A small image classifier, trained from scratch.
Training: 5800 steps, batches of 48, held-out accuracy 81%.
Data: trained on microscope photos of single blood and bone marrow cells, 194171 training examples, 1.4 epochs.
Rows from block 5 of a small image classifier, named by matrix and row number. Rows with one number belong to one neuron. Each number is 500 + 40 x the weight over its row's rms, rounded and kept within 0 to 999. All counts start at 0. Numbers have three digits each. After the name is the row's rms in percent of the matrix's.
Before each neuron's rows are labels from the 100 images, of 14976, where the neuron reaches its highest value: "strongest on" is what is common among them. Only what is clearly more common there than usual is listed. The data: microscope photos of single blood and bone marrow cells. In brackets: how many of the 100, against the usual share in percent.
# fc1: MLP up (model.blocks.5.mlp.fc1.weight, 960x320), inputs 240-319
# fc2: MLP down (model.blocks.5.mlp.fc2.weight, 320x960, transposed), outputs 240-319

strongest on: cell type: erythroblast (48 vs 14.3)
fc1.486 087:513486429491536479542445459486491526494529483476497554525539508563392479448533530440493518463556571474518528559434451489440567452504538418456472478568534530572558499455523514552492472551513460483517507419492434515425490510457475544512450524
fc2.486 090:456527554499453496569432530490465425447555507556453472486479427501526537498467485438526495550525460517524523482468497522528551495529519472614551510502442455460509451497465470529499485494482580520533432483520496541512476519530490511502563496

strongest on: cell type: lymphocyte (45 vs 15.3); cell type: erythroblast (40 vs 14.3)
fc1.618 043:532464499574483446527500566542424477509452473569525526520536467482525527493457506564507460513526438470494507522513516509500486528489522512468491525427527494444463506463516449533483566443473526447436413497526541498573475508522465532559505540
fc2.618 042:523475559512518568489508513519497525402488535467532505437437490464502536502531503520530519542490487530412473483509505500465514511457517541481490516503523476489501520452509375440548491507431540488518532499445535567556507551491502490482497472

strongest on: smear: peripheral blood (44 vs 16.2); cell type: blast (26 vs 6.1)
fc1.305 083:515480520486484461492532520513457541471517475452458501522497485490538489517441446539412508458474527461514473597437467511480526474549523481497500526562507443489415501501481453502477481459512595526519468525496561434581468522535569450461420513
fc2.305 094:435477511504501493569451503524448463543424446526542532496528486439524419535587511530486463530538552492448434546549491490522444533534574461451477490476530459458462497458446479468531439466487511588512490515489491430504532576476477505509525469

strongest on: cell type: erythroblast (55 vs 14.3)
fc1.4 074:530505483477464487471464462461493573561529496475559505504551509566474438525494559579508501470506461499498497485569422465532514500461499512411516548537496548502453492532500550434503489499478514444509525560460528529589542486475464429533539501
fc2.4 071:527467505460542520508430451537495528483440495511464463501493537558472558472468447454547453439455544505521451481461519486508515507459524509617619522548552520478486505560517479503521524520541543533525507468508501504539521529470492477533480472

strongest on: cell type: plasma cell (27 vs 3.6)
fc1.77 054:455513402500459499489497484398562476450472434495421499491528535501603529552438558535532459475476413527492442576569460484466437524494495441515453539492601403543531480545502487423497473511451514485542466442510446515479460521524518463531554537
fc2.77 060:511448436457551495496459547448483396503390523520489544482503412535523458503509460522568527590535511487581511463551498468472528497522486487473500409501424499447530443542511478485549485542522508522529426501461499541503566504503540468542485445

strongest on: cell type: erythroblast (48 vs 14.3); smear: peripheral blood (37 vs 16.2)
fc1.725 041:473542509535453439515534489481571465458542418564468486490527530507520499461453562478531555571515534486458483518534461489496388435433438541537532530382539505479476521506554438487500442515522516506440523520440477492474537438472519534429507547
fc2.725 041:497515469555521514520514439531495496517553483554456557568492576427422477485481480458510540504532541522548550546465499472540440528462422490530493537490543502536456497516504479532460516578429494534488444537473503475536472561421508486469539512

strongest on: cell type: erythroblast (44 vs 14.3); cell type: lymphocyte (35 vs 15.3)
fc1.71 047:515461467493507445535458557496529499553566454555538493499514511531499448525515497585516505532524522517505500527537476513522452480527512521506486468592565492482471448524474576477491415455501502464471540483486518563549467504504431516407483495
fc2.71 050:495533535509542475467495484469481446460511400468511551510519535460477550513492471450549457381580508519541505424549503525514466520471491413524454491434451544532459492502504479465526464501476468524569503493405393540444430498565423456517488505

strongest on: cell type: lymphocyte (91 vs 15.3)
fc1.740 114:551474495468504498489460531535454437532494499553449560533579533541482493539461511457541533484523553492448432558525485556511537575470468434523542557459460454535497469515482523501486558544471462516524476477509506473566485510479522488507508483
fc2.740 115:497512481518539581535498458509455471492571457487487494573500447479555554515427545472516502433506472535516413532432464470522499492583463506530493418599475522450542448494508503573439583483485509497530517493457525470552483511439524489530503520

strongest on: cell type: plasma cell (43 vs 3.6)
fc1.192 073:574543499423514496580561511472508459444570494456519454544450548556485537542500533529474498506484489468503470492559464488460441489524463529542478487519466504526511472498503498449488463481509503457453515509445520518566463526486540480480492468
fc2.192 074:509536500498484496528461460487584506490475514466485481503474521469471458465507481515443448492525523498525518517420541499449498508484571455458468493523534506500441549538548419454449498547477466436521518538517519541515535483542439493509499477

strongest on: cell type: plasma cell (32 vs 3.6)
fc1.474 100:574507514564501545557461449473480516562545467477517472525485488501528474439516469430507475513509495499417419516556479430480519533488448558592476526442493508532534510513550542479479461492415551485507481531533397523496486553425451543447555507
fc2.474 089:566520544463504519537509513470544520516504483463485502477492463456476533452523525456536542485518527516578484552430512533463483492412408457454495545496534535502512533484478548555552513518532482515450464569462563525528444466440605457557487486

strongest on: cell type: segmented neutrophil (85 vs 20)
fc1.752 092:431439553507558468549480513514495541537462533543424427561530468553544430534493473481454550556541476457466503469566473499484486538506467525506539568537479473517503436487547500448512476569476462524503565508446512466514542503487505534528549610
fc2.752 090:490474513565544487532516481448487471475513512441538471479543467455460520501579507436488506518515417518482484597523536532508504476469492495460473445512532547468550455494460510505495511522445433547490553470520407504534508486538510457443435526

strongest on: cell type: segmented neutrophil (91 vs 20)
fc1.369 140:489476490535591499484480532502534497484489490487512557556553549468453498385454461562522520493500547494519519547470458490499482575571458474501474524495514511544484481507499619542538425467564448472529467566454411489474436443565512545430545496
fc2.369 152:559499476496496458468451499538542417559544435473586472510460550525482484568524522441434488411530455479496527475491576526521448540520523544495477535573493469525466398563492418462522488483496555542459416500550555534482498564489553495494558451

strongest on: cell type: plasma cell (72 vs 3.6)
fc1.529 104:524479466488521521474495476499479448466529481486548522549507497551529476574517524468472425471419480586534503423456507520507559499532560524505474530513432522506513622595519541509530525480565454479518531509496571552554532566496465589466446470
fc2.529 106:584525517481525517449459568527512575512521572489548508471463536564516488459564540510525548484506473457494441493545483597452514476525501430530507492545532492456537463483531471475483443476471493419511548450481449462451586516464467472419555545

strongest on: cell type: erythroblast (73 vs 14.3)
fc1.399 074:548509486549488479480491447427467496524441559504506488555511531599489485504539566525458491493505498495531468451441556453497494465537486534490417431553460482496553451444485426537515463471452542429451434504465436438494479508584489489481551497
fc2.399 082:441546485523552514521502501451535446538413528449574485544545510547446521520487506529495499521428454487565447518428456486476471472567528492506479496518454492520495457500546527495515419534523503544484486521505502431474511511463479488493547467

strongest on: cell type: blast (27 vs 6.1); cell type: artefact (27 vs 9.8)
fc1.346 111:522575502487520500518478556560549511402492461472485499551452521519502499494498534533505506495522518481533483531576468571501483461542512533517556419530489463527475509462512498510547444533503597509508460463486476418517546453572484495476501545
fc2.346 107:526489446579493530387433464453505485581535508513542452437478499512495504546499496469535474494527534491449503494513516497501491553462441504573515492495464516450528560542513492500459535555473460524519395568419471475489556516533509463438457431

strongest on: cell type: blast (48 vs 6.1)
fc1.482 131:494517473519450521544495498463564446521479416510527517405477459447498518501455445505513530475508537529493510438433452470498512463482492514510469518525522470489396543472494487488427483493460497465439493488504498490469488560469506450475510535
fc2.482 131:507463506505495405500456604524490460484473472481549491429510535455485546526559548487456525431461485521436500570504524509512542442507494489469515509487463494503517528553520494522504498514461487466497484489495462506555484528574502573485487525

strongest on: smear: peripheral blood (94 vs 16.2); cell type: myeloblast (46 vs 1.9)
fc1.645 119:469493495503490546493501508493581492491529457515564493536501376569398484509503517515518452479519556547416535445448492480446568521598528434511494498519505533483445450562563481463512490522484515550503517482520537486570510488522446445521485413
fc2.645 118:503535529553471436542422461551527479542484395524472477502462625454488557521507510454477437545505545511517451529481546509480517558492508471494435516546472471465493526518543507424444500524501495504442456436465584436506535419498507447523513462

strongest on: cell type: eosinophil (100 vs 4.2); smear: peripheral blood (40 vs 16.2)
fc1.577 154:552530501429409520500507522469519515495581466486511521494535545511551537424512466468514488541452463474511449460488421500481507489500418462531482491504559537474438513475471444483525546542475482493500485488473539553489501442499487509502466494
fc2.577 164:525518473440451463481523459473511514493483575522513504500476503527515449400508483552497497464511501490479430448519449489512444538473519574543430509474443500491534532561447453517557476449499517470501380560481498449546515541481485501506554448

strongest on: cell type: proerythroblast (34 vs 1.5); cell type: eosinophil (28 vs 4.2)
fc1.149 155:469468444493558525455518517446593393413462514527505481498485457476529512482492502451460498410468445571494450525467567518465558574456517547565550516409469501561483499534484566470519455495470543507490541538475579514430490432519561488557408418
fc2.149 150:588477482535498442493497519496518591506497469485533489466544475504495453561546544458462481520483565559500439498560502486485512525476502512477499400498463448444534465498465540478529467496599504442553473490519469593465496491511497411446509504

strongest on: cell type: proerythroblast (35 vs 1.5)
fc1.651 083:504569508496507510404466532413402480480476536491559519474549528524563432479440502482488465525542485502481464580482490502483506497558506483496447547470517469447478477468459510511510464431555483531503532570536521466452561505474524511506454457
fc2.651 082:546519533506510553513443460522546492573534554528437502546436490495478477502520512477453521490443510471498531490497470591544476563541467475518503547502455510500508568458504508438498488488492535483491497438556545553482511476484497422498535461

strongest on: cell type: proerythroblast (71 vs 1.5)
fc1.28 130:529524445517500493507538501506495437543611537561461507486498542487521459516499463490455542518481558496508529433486564471508534539544510434500498519484534494458510465515506485461467470416411565496449549461531483521565488490535505483581494543
fc2.28 128:520452484522502564502490574534499502408522503497468438497530537499560546527445511425474498489457533493513537494538524534520442481547495509528446458482504551540556527497478510485457541462571542548462450451515509555521491514418537432490511491

strongest on: cell type: promyelocyte (32 vs 6.4)
fc1.176 029:513456462493534516519491482504492445479500457541503525575513521463525507449474473528397486585476538486474506519535501489510509436498428509427507454470529489488461449431463499481526446434491554458505524532543413505534540513464438543494508532
fc2.176 031:452457569464528567568501459564528491484517517481539463402503574435551536535471507580388535484467463524529459491498525527520449474512540462482557474534475531430520538457466461387518519493502527501477463444506525536586525509487489524530426496

strongest on: cell type: erythroblast (42 vs 14.3)
fc1.360 104:586517529456412479487502482462519571519512532499464528536512541471466486492468575509506428556521508456402412461512516482572477436486500428446507484523570493475500496473560481436486480546495511495511499510572511508551479572553494479466447513
fc2.360 106:495553510525574479467494436528511503384545499494491398466550548542503482589482488458471500489476466527530528486498490559505481485501490493479484486518449497567522513505562471529647523504479573488556481500487452533478475429466484474494494495

strongest on: cell type: proerythroblast (35 vs 1.5)
fc1.760 130:545517526500476457564558519486522479464523487481564443450501526489562524456533486526542507453478538497504514482598444508503454531494457490537493459523526506530506452523406493501434494461563503494527460558440489496499467509499490403521477466
fc2.760 129:524459486545439477502499413462562527460487534477497546482483468476481516497535507547512493499515536459458484594429518541440526491459509514467492441548512565512519492521505515550531501438475491484493455528515504603536455457485502461456452505

strongest on: cell type: segmented neutrophil (99 vs 20); smear: peripheral blood (95 vs 16.2)
fc1.584 109:523486525525471508509455445514506528447490584488459490522477454429568543483495501572520466516467465522551477424517533544462524513465555517496496541500482483523475440499465454523538593533475471541573471475514480493465490510456430515486463540
fc2.584 107:494533528383485502503546492503515508533518516519494509562469432493470518471539472463504485503508473437543567520478524550483493475553592495581500428544540553530524549506435478475487491451524514514512489505569481491588514472520517484458531477

strongest on: cell type: blast (31 vs 6.1)
fc1.632 060:487461511427473559458461421489542563477543504457517444480596468503514556461447474586509543481549529495538486476536503518481484434570504551478515565437474432492450481556543470481569545482448477535517474522414463484533547520528507553554457477
fc2.632 058:519498452523482433445509522459448449465514519462485532440466390553470528408500466471501527492507536519447531496559480568484480602470487469497475537572486515591547511535448430492562580478478440586446454506498520482523471443446580478559496523

strongest on: cell type: segmented neutrophil (70 vs 20)
fc1.483 123:488523539556436494554443466453571458538457452404505504525485538497582514504477459478465485485489481456556482579497472524548492549538553508506517457487492502437558460501426519560469540437510585547488426503638519549515554495579507519503578498
fc2.483 123:522539532532531406510480455508510540527549477571515468483424482466490543475458506510471522480510542493481557423505494541476479512457452492462460523465510516501491529561504420493568501474466456499540480492427530498559573461471468469598518477

strongest on: cell type: eosinophil (53 vs 4.2)
fc1.138 038:532592485471511479470509439483466494474483498482527485500514487461509541496496516505522529529481526451459442491551518445473444513495547511473484439498519510536472457517435566461500522435461493461501475527515531526586470436500516514478435529
fc2.138 043:490513512472503575531469534515532577466458497456520467514598458445528591452487494430483512600508469520502459533526494491531475467468488581569425473512507474451486434542545370532530465489565467471563499510510495532480469477501483486490512520

strongest on: smear: peripheral blood (69 vs 16.2); cell type: eosinophil (66 vs 4.2)
fc1.177 113:484497472543518556530497495500529503468429489498517491548528552400543530497512529558511505560518499501559424498485504556411453502530512484449490498479504495562427413510547540482463525500450494525490481568529426518480527517481441483502465524
fc2.177 110:486532562453525466520506580488541535433456550476505563591495488523513496572515516515536474542484530457460546472489480452441464482518481451499515463522480507526448546524458462511429513517553523511501488439508522448513445445430442527499474526

strongest on: cell type: blast (43 vs 6.1)
fc1.159 166:559478564478467436494465521452482479492482513495522502533536454513484560510505520541498533496446507540457525535549512487461515529507480494503463535513504513541515483472502573512452417489546546479462531540443464520546513515492491459482534478
fc2.159 158:485461508476514502569501505488448506499515545463499521428555538466545467473583521547527496502583514560475586535488558483475476406519497484514540482456515515457578498501476461550490490497466431534486499514592510455460579544451465521508489551

strongest on: cell type: eosinophil (29 vs 4.2)
fc1.510 109:500537547484473417473471504539524384524552483478526501512599445493473464508521463489486554448507478507465525523447470454463516457565515507526493574468518511498540529545506531557471506488439509487495465465538492478550525581484484527462547533
fc2.510 107:405479505521505488530486495520539506509481509442474524476533455526431475476481471497527459559509545462526434527398559518485447466473486575516499486485397450493491503532526484497571520463518493532560524529436499464502447521534480458495541532

strongest on: cell type: segmented neutrophil (91 vs 20)
fc1.522 107:455458551469479508548521514412488494583518510467453503474483467447535527512536554532452545526419554451519499485498507452497468482465551472453512557575478431463534521488460528526500511467521480477476556455545508542459505542497470396470563538
fc2.522 104:534491521484517500537502455488580526496501500517509474511455572572474529523458514493526447531490552474482572522521508487483491476553482490462473558543480481477475481552506585497588481485537413482460466516526485548527527483407480507538563486

strongest on: cell type: plasma cell (73 vs 3.6)
fc1.230 032:505477515468516508504506477407463515512504516547488499484503485477446497455493493432523515462511524519502476489477493459455469489472445541475500561537505474538439495451506567491433447493516534384551486517542409516485533432505490474511506520
fc2.230 034:441471502465456532508463481498556499540523459438458504513479535539503518511527490433505515518480430516491527548504461414485488494481485569439449530504462533532483506528466493545522495394543507524443487460519548542501542466590544464555541468

strongest on: cell type: segmented neutrophil (61 vs 20)
fc1.242 137:472540419525479509548591468452444543548508489492479474407543452453436505529508433454491542486571492433578513501438502508479541479503502513528546558598506522475529486443493542493480492477474510516448498475454530542514483518439540520529533511
fc2.242 129:497530503536483474507504501529523519511463459531492490502458512468456461462456499447520439547486526443491512522509482500513430462522486504535528587525396484462523524541573463467444488465507490536461473484585497460515520420577574442525427530

strongest on: smear: peripheral blood (99 vs 16.2); cell type: segmented neutrophil (98 vs 20)
fc1.670 104:450458421491501508548461565464491498470530473570493505446514512629546508534468531553501533571514585444548513463487468577536463474546477486507508412457469514501461527466499534528418485491495549541491492514487471508541472529484448489515477485
fc2.670 118:494526591549506450480505451482453396507524544479473494524542514428493518484544507522497448519466536547514546496457494501485464465476465556495538508532405518401436531531441476456577457448428542437512462514462474501458489438534446457506545520

strongest on: cell type: segmented neutrophil (54 vs 20)
fc1.316 064:531479510529489463494517463451519517492488526478513529509504612502513530564512472543382526477534492553466473464460495480461500501454510535459538611528589427471478536493526538494520548476404524549547457509588439439515551408446548564509525502
fc2.316 069:501604505465395544492490492444542526501501501467504506587511571456471497507518446562598513516508459530531549455493428485549492500556520462493468461534487590470536519526527460515559456489513549518442502464549515447547515522462533496479526475

strongest on: cell type: plasma cell (50 vs 3.6)
fc1.424 034:528558474500453560527507434421586467471552524483493512467529458531424565484507457499513466526507593473453422457509516461551474547499506511465555521525505550496478467445538496533420463496408520458525480547509484509501465447488492444491455531
fc2.424 035:495514570533493521477500509503472506488517486554442541509496528500423522429486559510522430514525492484528452514449491464505508452541567466513511547523533523506525491570471500466419515489472496446455476549536517448488540518540546471452500497

strongest on: cell type: segmented neutrophil (68 vs 20); smear: peripheral blood (55 vs 16.2)
fc1.236 073:550501518440517448517519513521502496525516414548496451518472481524520515485459487534531543561522521572453463530486420438483497504483475465480572524479503499452565506463522484505572522532542519515519611468547486574409475461504425564525484482
fc2.236 070:421505448543481479543412483382537518541524535525431517533500548473463492481504489466585519492467497524525523497556547490489570562471468463510462553618492452516483538534418497495546507578430461542553534488557508533469468476485505436464494465

strongest on: cell type: promyelocyte (41 vs 6.4)
fc1.630 049:576478473531479483481592523557477566485544455381483476508543444517434499516504491525502431544515480500519531563518535553472497486427573462513512534507578522536491490483482499559475441473462563456448571524525421477476486509502512504508488456
fc2.630 054:492523534481505471537473483477500563481503486483441498500513468554441545445468443550447478493482438522570532492505557505567480529479448488631522548489573492481565535512508465470542508593455473560557518485395496398489452439486443467488483476

strongest on: cell type: plasma cell (46 vs 3.6)
fc1.398 121:493515447480468469503508526505595508530511469495487467432536457585538578485459500552466404586404507534501466449485532503431528539528525452495467475447456519513446513489518486521555532497547507534473628504488446490454542496545464535489471505
fc2.398 117:504487515450522509466477538504488535506561486592583531448562566436414500473571516496530497521518458537534509446516482463468495437515532641509483485457440569488453469527502468503509518557489385411479510568474517517491550416468434567538539473

strongest on: cell type: segmented neutrophil (42 vs 20)
fc1.193 057:492446539586487502486507504511568487548453481473485455487478547451486520543468447503538487485498547485561437429528502476469532422520396429476497513591518492458456494529456522487469468520455534493466501504433516431526509481428532484527520478
fc2.193 057:559502559460481449526485493493540504503512536439455455489552472550546532507453461470463518591466454524538556506453541456416500419516469407510539485476459558524444499549494449539524418486469427475469526535528577466493494483506536503521506571

strongest on: cell type: artefact (32 vs 9.8)
fc1.7 127:500475489509479412520494519563476443452501478499520453532511441464506533480430560452501560502485476477476473548554447536522478513466516433476536558550524482469512535525512444514514526528562545514501475478507550472493502440480453450515501483
fc2.7 129:481495463499469540562528567458528569549429548550496536536502495543529500541529463514471399462521463501544529465502526516472550491491435504486477483497491538478509503527472412468458504478464560480512579634474518456481491532492548449465478480

strongest on: cell type: erythroblast (54 vs 14.3)
fc1.36 162:551540490517438526500523478509511436486523501518516483466533504443540544483493487460514518486500555520453513473479457550545482558484483443508578516524527499464482485385552566571508537478481592543444503451528543515512509492545438547532474461
fc2.36 150:489468495493564487559536529529492509509443447557541520502511531507542466476478469515547516487515508491536432547519487459484518507436509457556571522442466481484524533401512457530610483412459436500515433505468468534429464534555527503487469481

strongest on: cell type: proerythroblast (26 vs 1.5)
fc1.139 041:569505482493522507547577521423494456491480502488464541501493546501522533573448515466551513479540563452541456511394420413518534521544467469484513482491438417497471463527488550519453515509507472559437515549575541518483475515605480468440465489
fc2.139 046:435561484572493489518471490509502455516499446444460522509450504533524435458469461554505650489508531454454433511479469554513494442558468514462448448554510516566613568509532478474508479490460450456514479485480537522525493458564515470563477478

strongest on: cell type: proerythroblast (29 vs 1.5)
fc1.121 157:486489488436497446430511507511465471501491535543479482552477559481457489506518483577559548518511479442525552465501523542545488461424497478480528472497554533481443530404523527474507562457544495458468482454507484549461504550450528457540549511
fc2.121 153:464536548410497555511476542494512484480472561421459507472529466526486455533496533486462498544498429483583550575507440471402492469549439439486513505481476548530448481477466495506533418504455507495470514513521459449476461444475533495600496483

strongest on: cell type: erythroblast (46 vs 14.3)
fc1.195 148:499498501495479468503481402371504492464496460500510445553525466416500496435487463557460489425470513433468525466560498455542424566489435547550523568494514480539415507445445567498497492445465497533470458473478425536473473468552480541459540549
fc2.195 163:555503534468482540532461523531481536496493584478534446503568480498497531514469540517501491453469506505566564526517567543492468531423503552517522568446461466449402458485487495468532506542496484540501449524445542531505465495540469457475555481

strongest on: cell type: lymphocyte (59 vs 15.3)
fc1.203 050:539497453503502500509486434535571528507479452472528473521455491531546532497474539482463531460493483455521449434501502476442475529512496555452520443523507474478542463489496556530500412536516511561456505520433478486509515470533533530449560530
fc2.203 050:476550481459503531496496512458456515537533493508494417543455497495451517492486546487517471553478480440552567445470449461548510508507466483430415535496551472481464526548564443464547447489561521475608514555497565474474519490520487485468502467

strongest on: cell type: plasma cell (27 vs 3.6)
fc1.585 150:436493553432521514477484495554502524524461575455541580475492511477488471495462448559512497434534533525570421493491446478502555504518548456529494522496506486532413470412427541494507443531398529434522509449506508527486480572565449529567549474
fc2.585 144:557523516530475556545511486511562396495502482486562494564528510523439532484479524456490562582559456441506552493561472454524468452528522490472548558516450523523501494416616466478481532502499434659522473453537533521478486469502497517499580529

strongest on: cell type: eosinophil (90 vs 4.2)
fc1.330 127:490519515522457505583512511445491550486507550499505547478453436485477471627560551533445494504456521505471508458492403460393563534501482514519495441538539517513516523550530558559520480432398495524456497519482500512504470526494521507499603518
fc2.330 133:494472437516431578515480532509532475534469454496523511549507498485520512483464554507549555532537499548540512580481496473486466471484482455523458412558487486558491524476508560487483495474592483483526487499501483455422528480524497498501502479

strongest on: cell type: proerythroblast (28 vs 1.5)
fc1.312 129:494562481484538424520567464505532547473502530524523432492524550504536560493436473486528481423537442479499500503481460457531441524507591484469513542507527462531502536495467532524614454502505478541486518424450413516449515468518447485492484508
fc2.312 138:455437564503453526476528471513532506454507483543515528562388542491548454492477418521549555547551569463547513519458522532472584503477484534504528469522471505455469535464488604536501475446527449468482404470543480525534533438563534471582494504

strongest on: cell type: plasma cell (36 vs 3.6)
fc1.417 121:545533511507520483467464484490501466446529520468584573449500483524436526469561507485519553421526533525496411524517523473478487461538450527504491571520575509605494462534535487478472567420387527506495509519538540535585546455496529517427510444
fc2.417 117:505506540370414520547527500485524494566512482594468511535437537527499482513545532499496495523484503507570460463453487464543510454506587546529514465431472486543548480497537525446517552555569524475535545562506516480510495549432481477495474482

strongest on: cell type: proerythroblast (29 vs 1.5)
fc1.432 069:506483519521492517494525471454465621551484449538552504480481506544488510572506524547581377423444445426486495579469492473465487489531537430470507508477519534532500531482524517435536463519509476485492502510544553566445457445464513596492481505
fc2.432 070:500482493529499439452551513551534569548489522486526527469555540492489514519517547545513555485530525525496584505541445534539499488499501476540535450579560506517458455502564500526504482557491553467499468522432504510493478387487472438444530462

strongest on: cell type: band neutrophil (35 vs 5.6)
fc1.746 154:522466468469473510530522548521587524534474490504464516506493588479529590554453533533430509511489569572462507460544475496457495496536471487575498454532477459438555476570498501474409472435617488447404507545527456494448561502554465519556518503
fc2.746 146:488465477570503468430555523502581549479508497415559468457487464509496454574507582471568467487452511519450479486485575418510456529486518542481523501443545453488537470550451517509506521509415496539530510477445500527490465517477467442490412473

strongest on: cell type: erythroblast (35 vs 14.3)
fc1.38 068:533512477500498592496483507538499477516497523495554512503578466473521489527541526501492551466500484472480448542509425480487482561542429505464393590507442582491517503501469496466531563532447565497449458547532506436503450544518508500451493447
fc2.38 071:505523530493439467448588565573547533505462470455543504511616530458476481521434530454526449481545528547556474505505518471490458477499549474524445466513499469487599529543606442361496490589528500448588473577565503497539564479478521446498557499

strongest on: cell type: erythroblast (78 vs 14.3)
fc1.668 143:522468427449514574518534501505397507527485473472493556525489548515554467529459497444463504491527463544549512430468455469473486499480423492519467486505372481501526493500470484517534523457469572500407543565538466530558529504540455515502486595
fc2.668 131:559501543519448441512472421532471473479549464494516498434480475479494485463503502501543442559532513531476466543494527451438518515564553475516508562468545478479479520469529493473421499544465516519456439486491484512562479536453479495464498510

strongest on: cell type: blast (27 vs 6.1)
fc1.170 169:468462518463498451503567418459471489449500474510517565453525506501492481512516486513544536501421570459532469522525495500438490613457489559534438513504512506438402565500457440514493478453477519480487528466586480538525488489465483471477469469
fc2.170 162:529473543523490501474445486445536528444469517444484478560488469496457497436486584541456451429462512539502537541502485374504456461504538552430497481486424470473527481530468524518552494445471468439493520480473512526534491494497481485520439517

strongest on: cell type: blast (35 vs 6.1)
fc1.219 099:474527516449525516475502453488556548461533508497531487508533482458492495420469492495464555533540515462495513539566524387515492514491507534527505543518505488548506457454516523503464514514430468450531520459506548518568506511531446459542482506
fc2.219 097:502528486537481488541580454498537571530481514481534468526539506468518554441514499503555416484456510449569495496485492520434450556482529481504550440482411487532474491531558514502460481471474471528447514543534531593555470393468432485597508482

strongest on: cell type: proerythroblast (29 vs 1.5); cell type: plasma cell (29 vs 3.6)
fc1.527 116:438486510449446469542476464480430527560546563472463548521530478490513512485479470495522528516516563456545506549503492521544394538540435544523478408447513460500502514517488532426491494483455510498468508565407548535436509517449479466554470506
fc2.527 112:546532494510448502473496529439501491530502452510495437506510519514518423480525505532507507551558477558497569574466552485506437481433518479460532528508471559481472441464519584500588464489500518527476526494439486512523513431519572489550425514

strongest on: cell type: segmented neutrophil (72 vs 20)
fc1.179 093:439493523467466548537549466467422457481510439528513494505541480541523491520510459425510460531530491499509445513481472513489510486510467429465518449442524451526459537530446494503491555449428596528503526481523531457444514517439563488478458491
fc2.179 092:460512510516550426463452468539477491478522490496499501561533569410535488541546502597538535531474552487530536448442460512476466531525523512520452496535494567574437519476564475480460528498465482516528467525507453492445515489448511486574460490

strongest on: cell type: artefact (46 vs 9.8)
fc1.394 107:481570466488502518523542532418467497449483559494565470471472466518462491469482576455537561476483467487461550483541569454466463596498505499581414584508500523532507538509465452480496470448465493518540490500502461514447465519494459487486459514
fc2.394 106:509456589476458470472542432503496406488537557513533489458537469419458404525493498474518507486569547543494505513481504519442509458500466458460498480431561460540516437535544537537500510499543496472490446566515557460542565542476450503492495471

strongest on: cell type: band neutrophil (27 vs 5.6)
fc1.409 165:589499536510464486485572499486514442495505544495462461586483455429556460495537479565534460548572471511497508576464588464473473527488531524485468560525524534466491495470535483485400469531452534490481521512496514454534546461479463453524541439
fc2.409 156:496492496523541469455447513461483523430469463501518514458464446501480506446477582527485525493568515495520529483543551537384464532472508495447449552504532491486406511499555535530545506487468554475456500520460529473567468491507472488457537513

strongest on: cell type: eosinophil (99 vs 4.2)
fc1.690 093:505462548470438490456454500490503433518528414460539475401560545525571555467482498474527522544487473461518506463498558416482425503521456484526533501489545460511496511531499411484514538533509611502473503462482520496447451497496483527464507466
fc2.690 094:523487440495519548471537515459453526534491535485433495479462493550460548431555570479517486546465480464568509444505503500485407572424446573560420444459503507482410546486467524448574560523529491554548410474454431458515440510545505486526508504

strongest on: cell type: lymphocyte (34 vs 15.3)
fc1.278 112:519412477450538521476501496513439482533503520464478598531460568526468551473449494549552507489515507494484535494568570494441480513489600509534470458441518455457436588444458488510446495484529514461517486469519525499471463481545520470552486544
fc2.278 111:494532535463598481474460489513490452518485541430498510498598482545543524488519551440406417506487509476447536510522557481520485532522447560499465399539472490509504532490512384554454401476542499470523526476399442491535523513448560507493531504

strongest on: cell type: myeloblast (30 vs 1.9)
fc1.596 128:488469461483551539407506536499464536516446497554511526555536469531620502521489531543511572492565516449468524468494453508445523512531539488488534608510540478483529525475553498516510514497468416505534538500436514508454513620536479548495467512
fc2.596 112:478449452529457503491497477444534512431455504583535518505462432516513469513541428561443468520468539507505465442456544492472523456479418489504511410494547482477567468479440550440497486517561550533522487468441505514477593511466578465527456475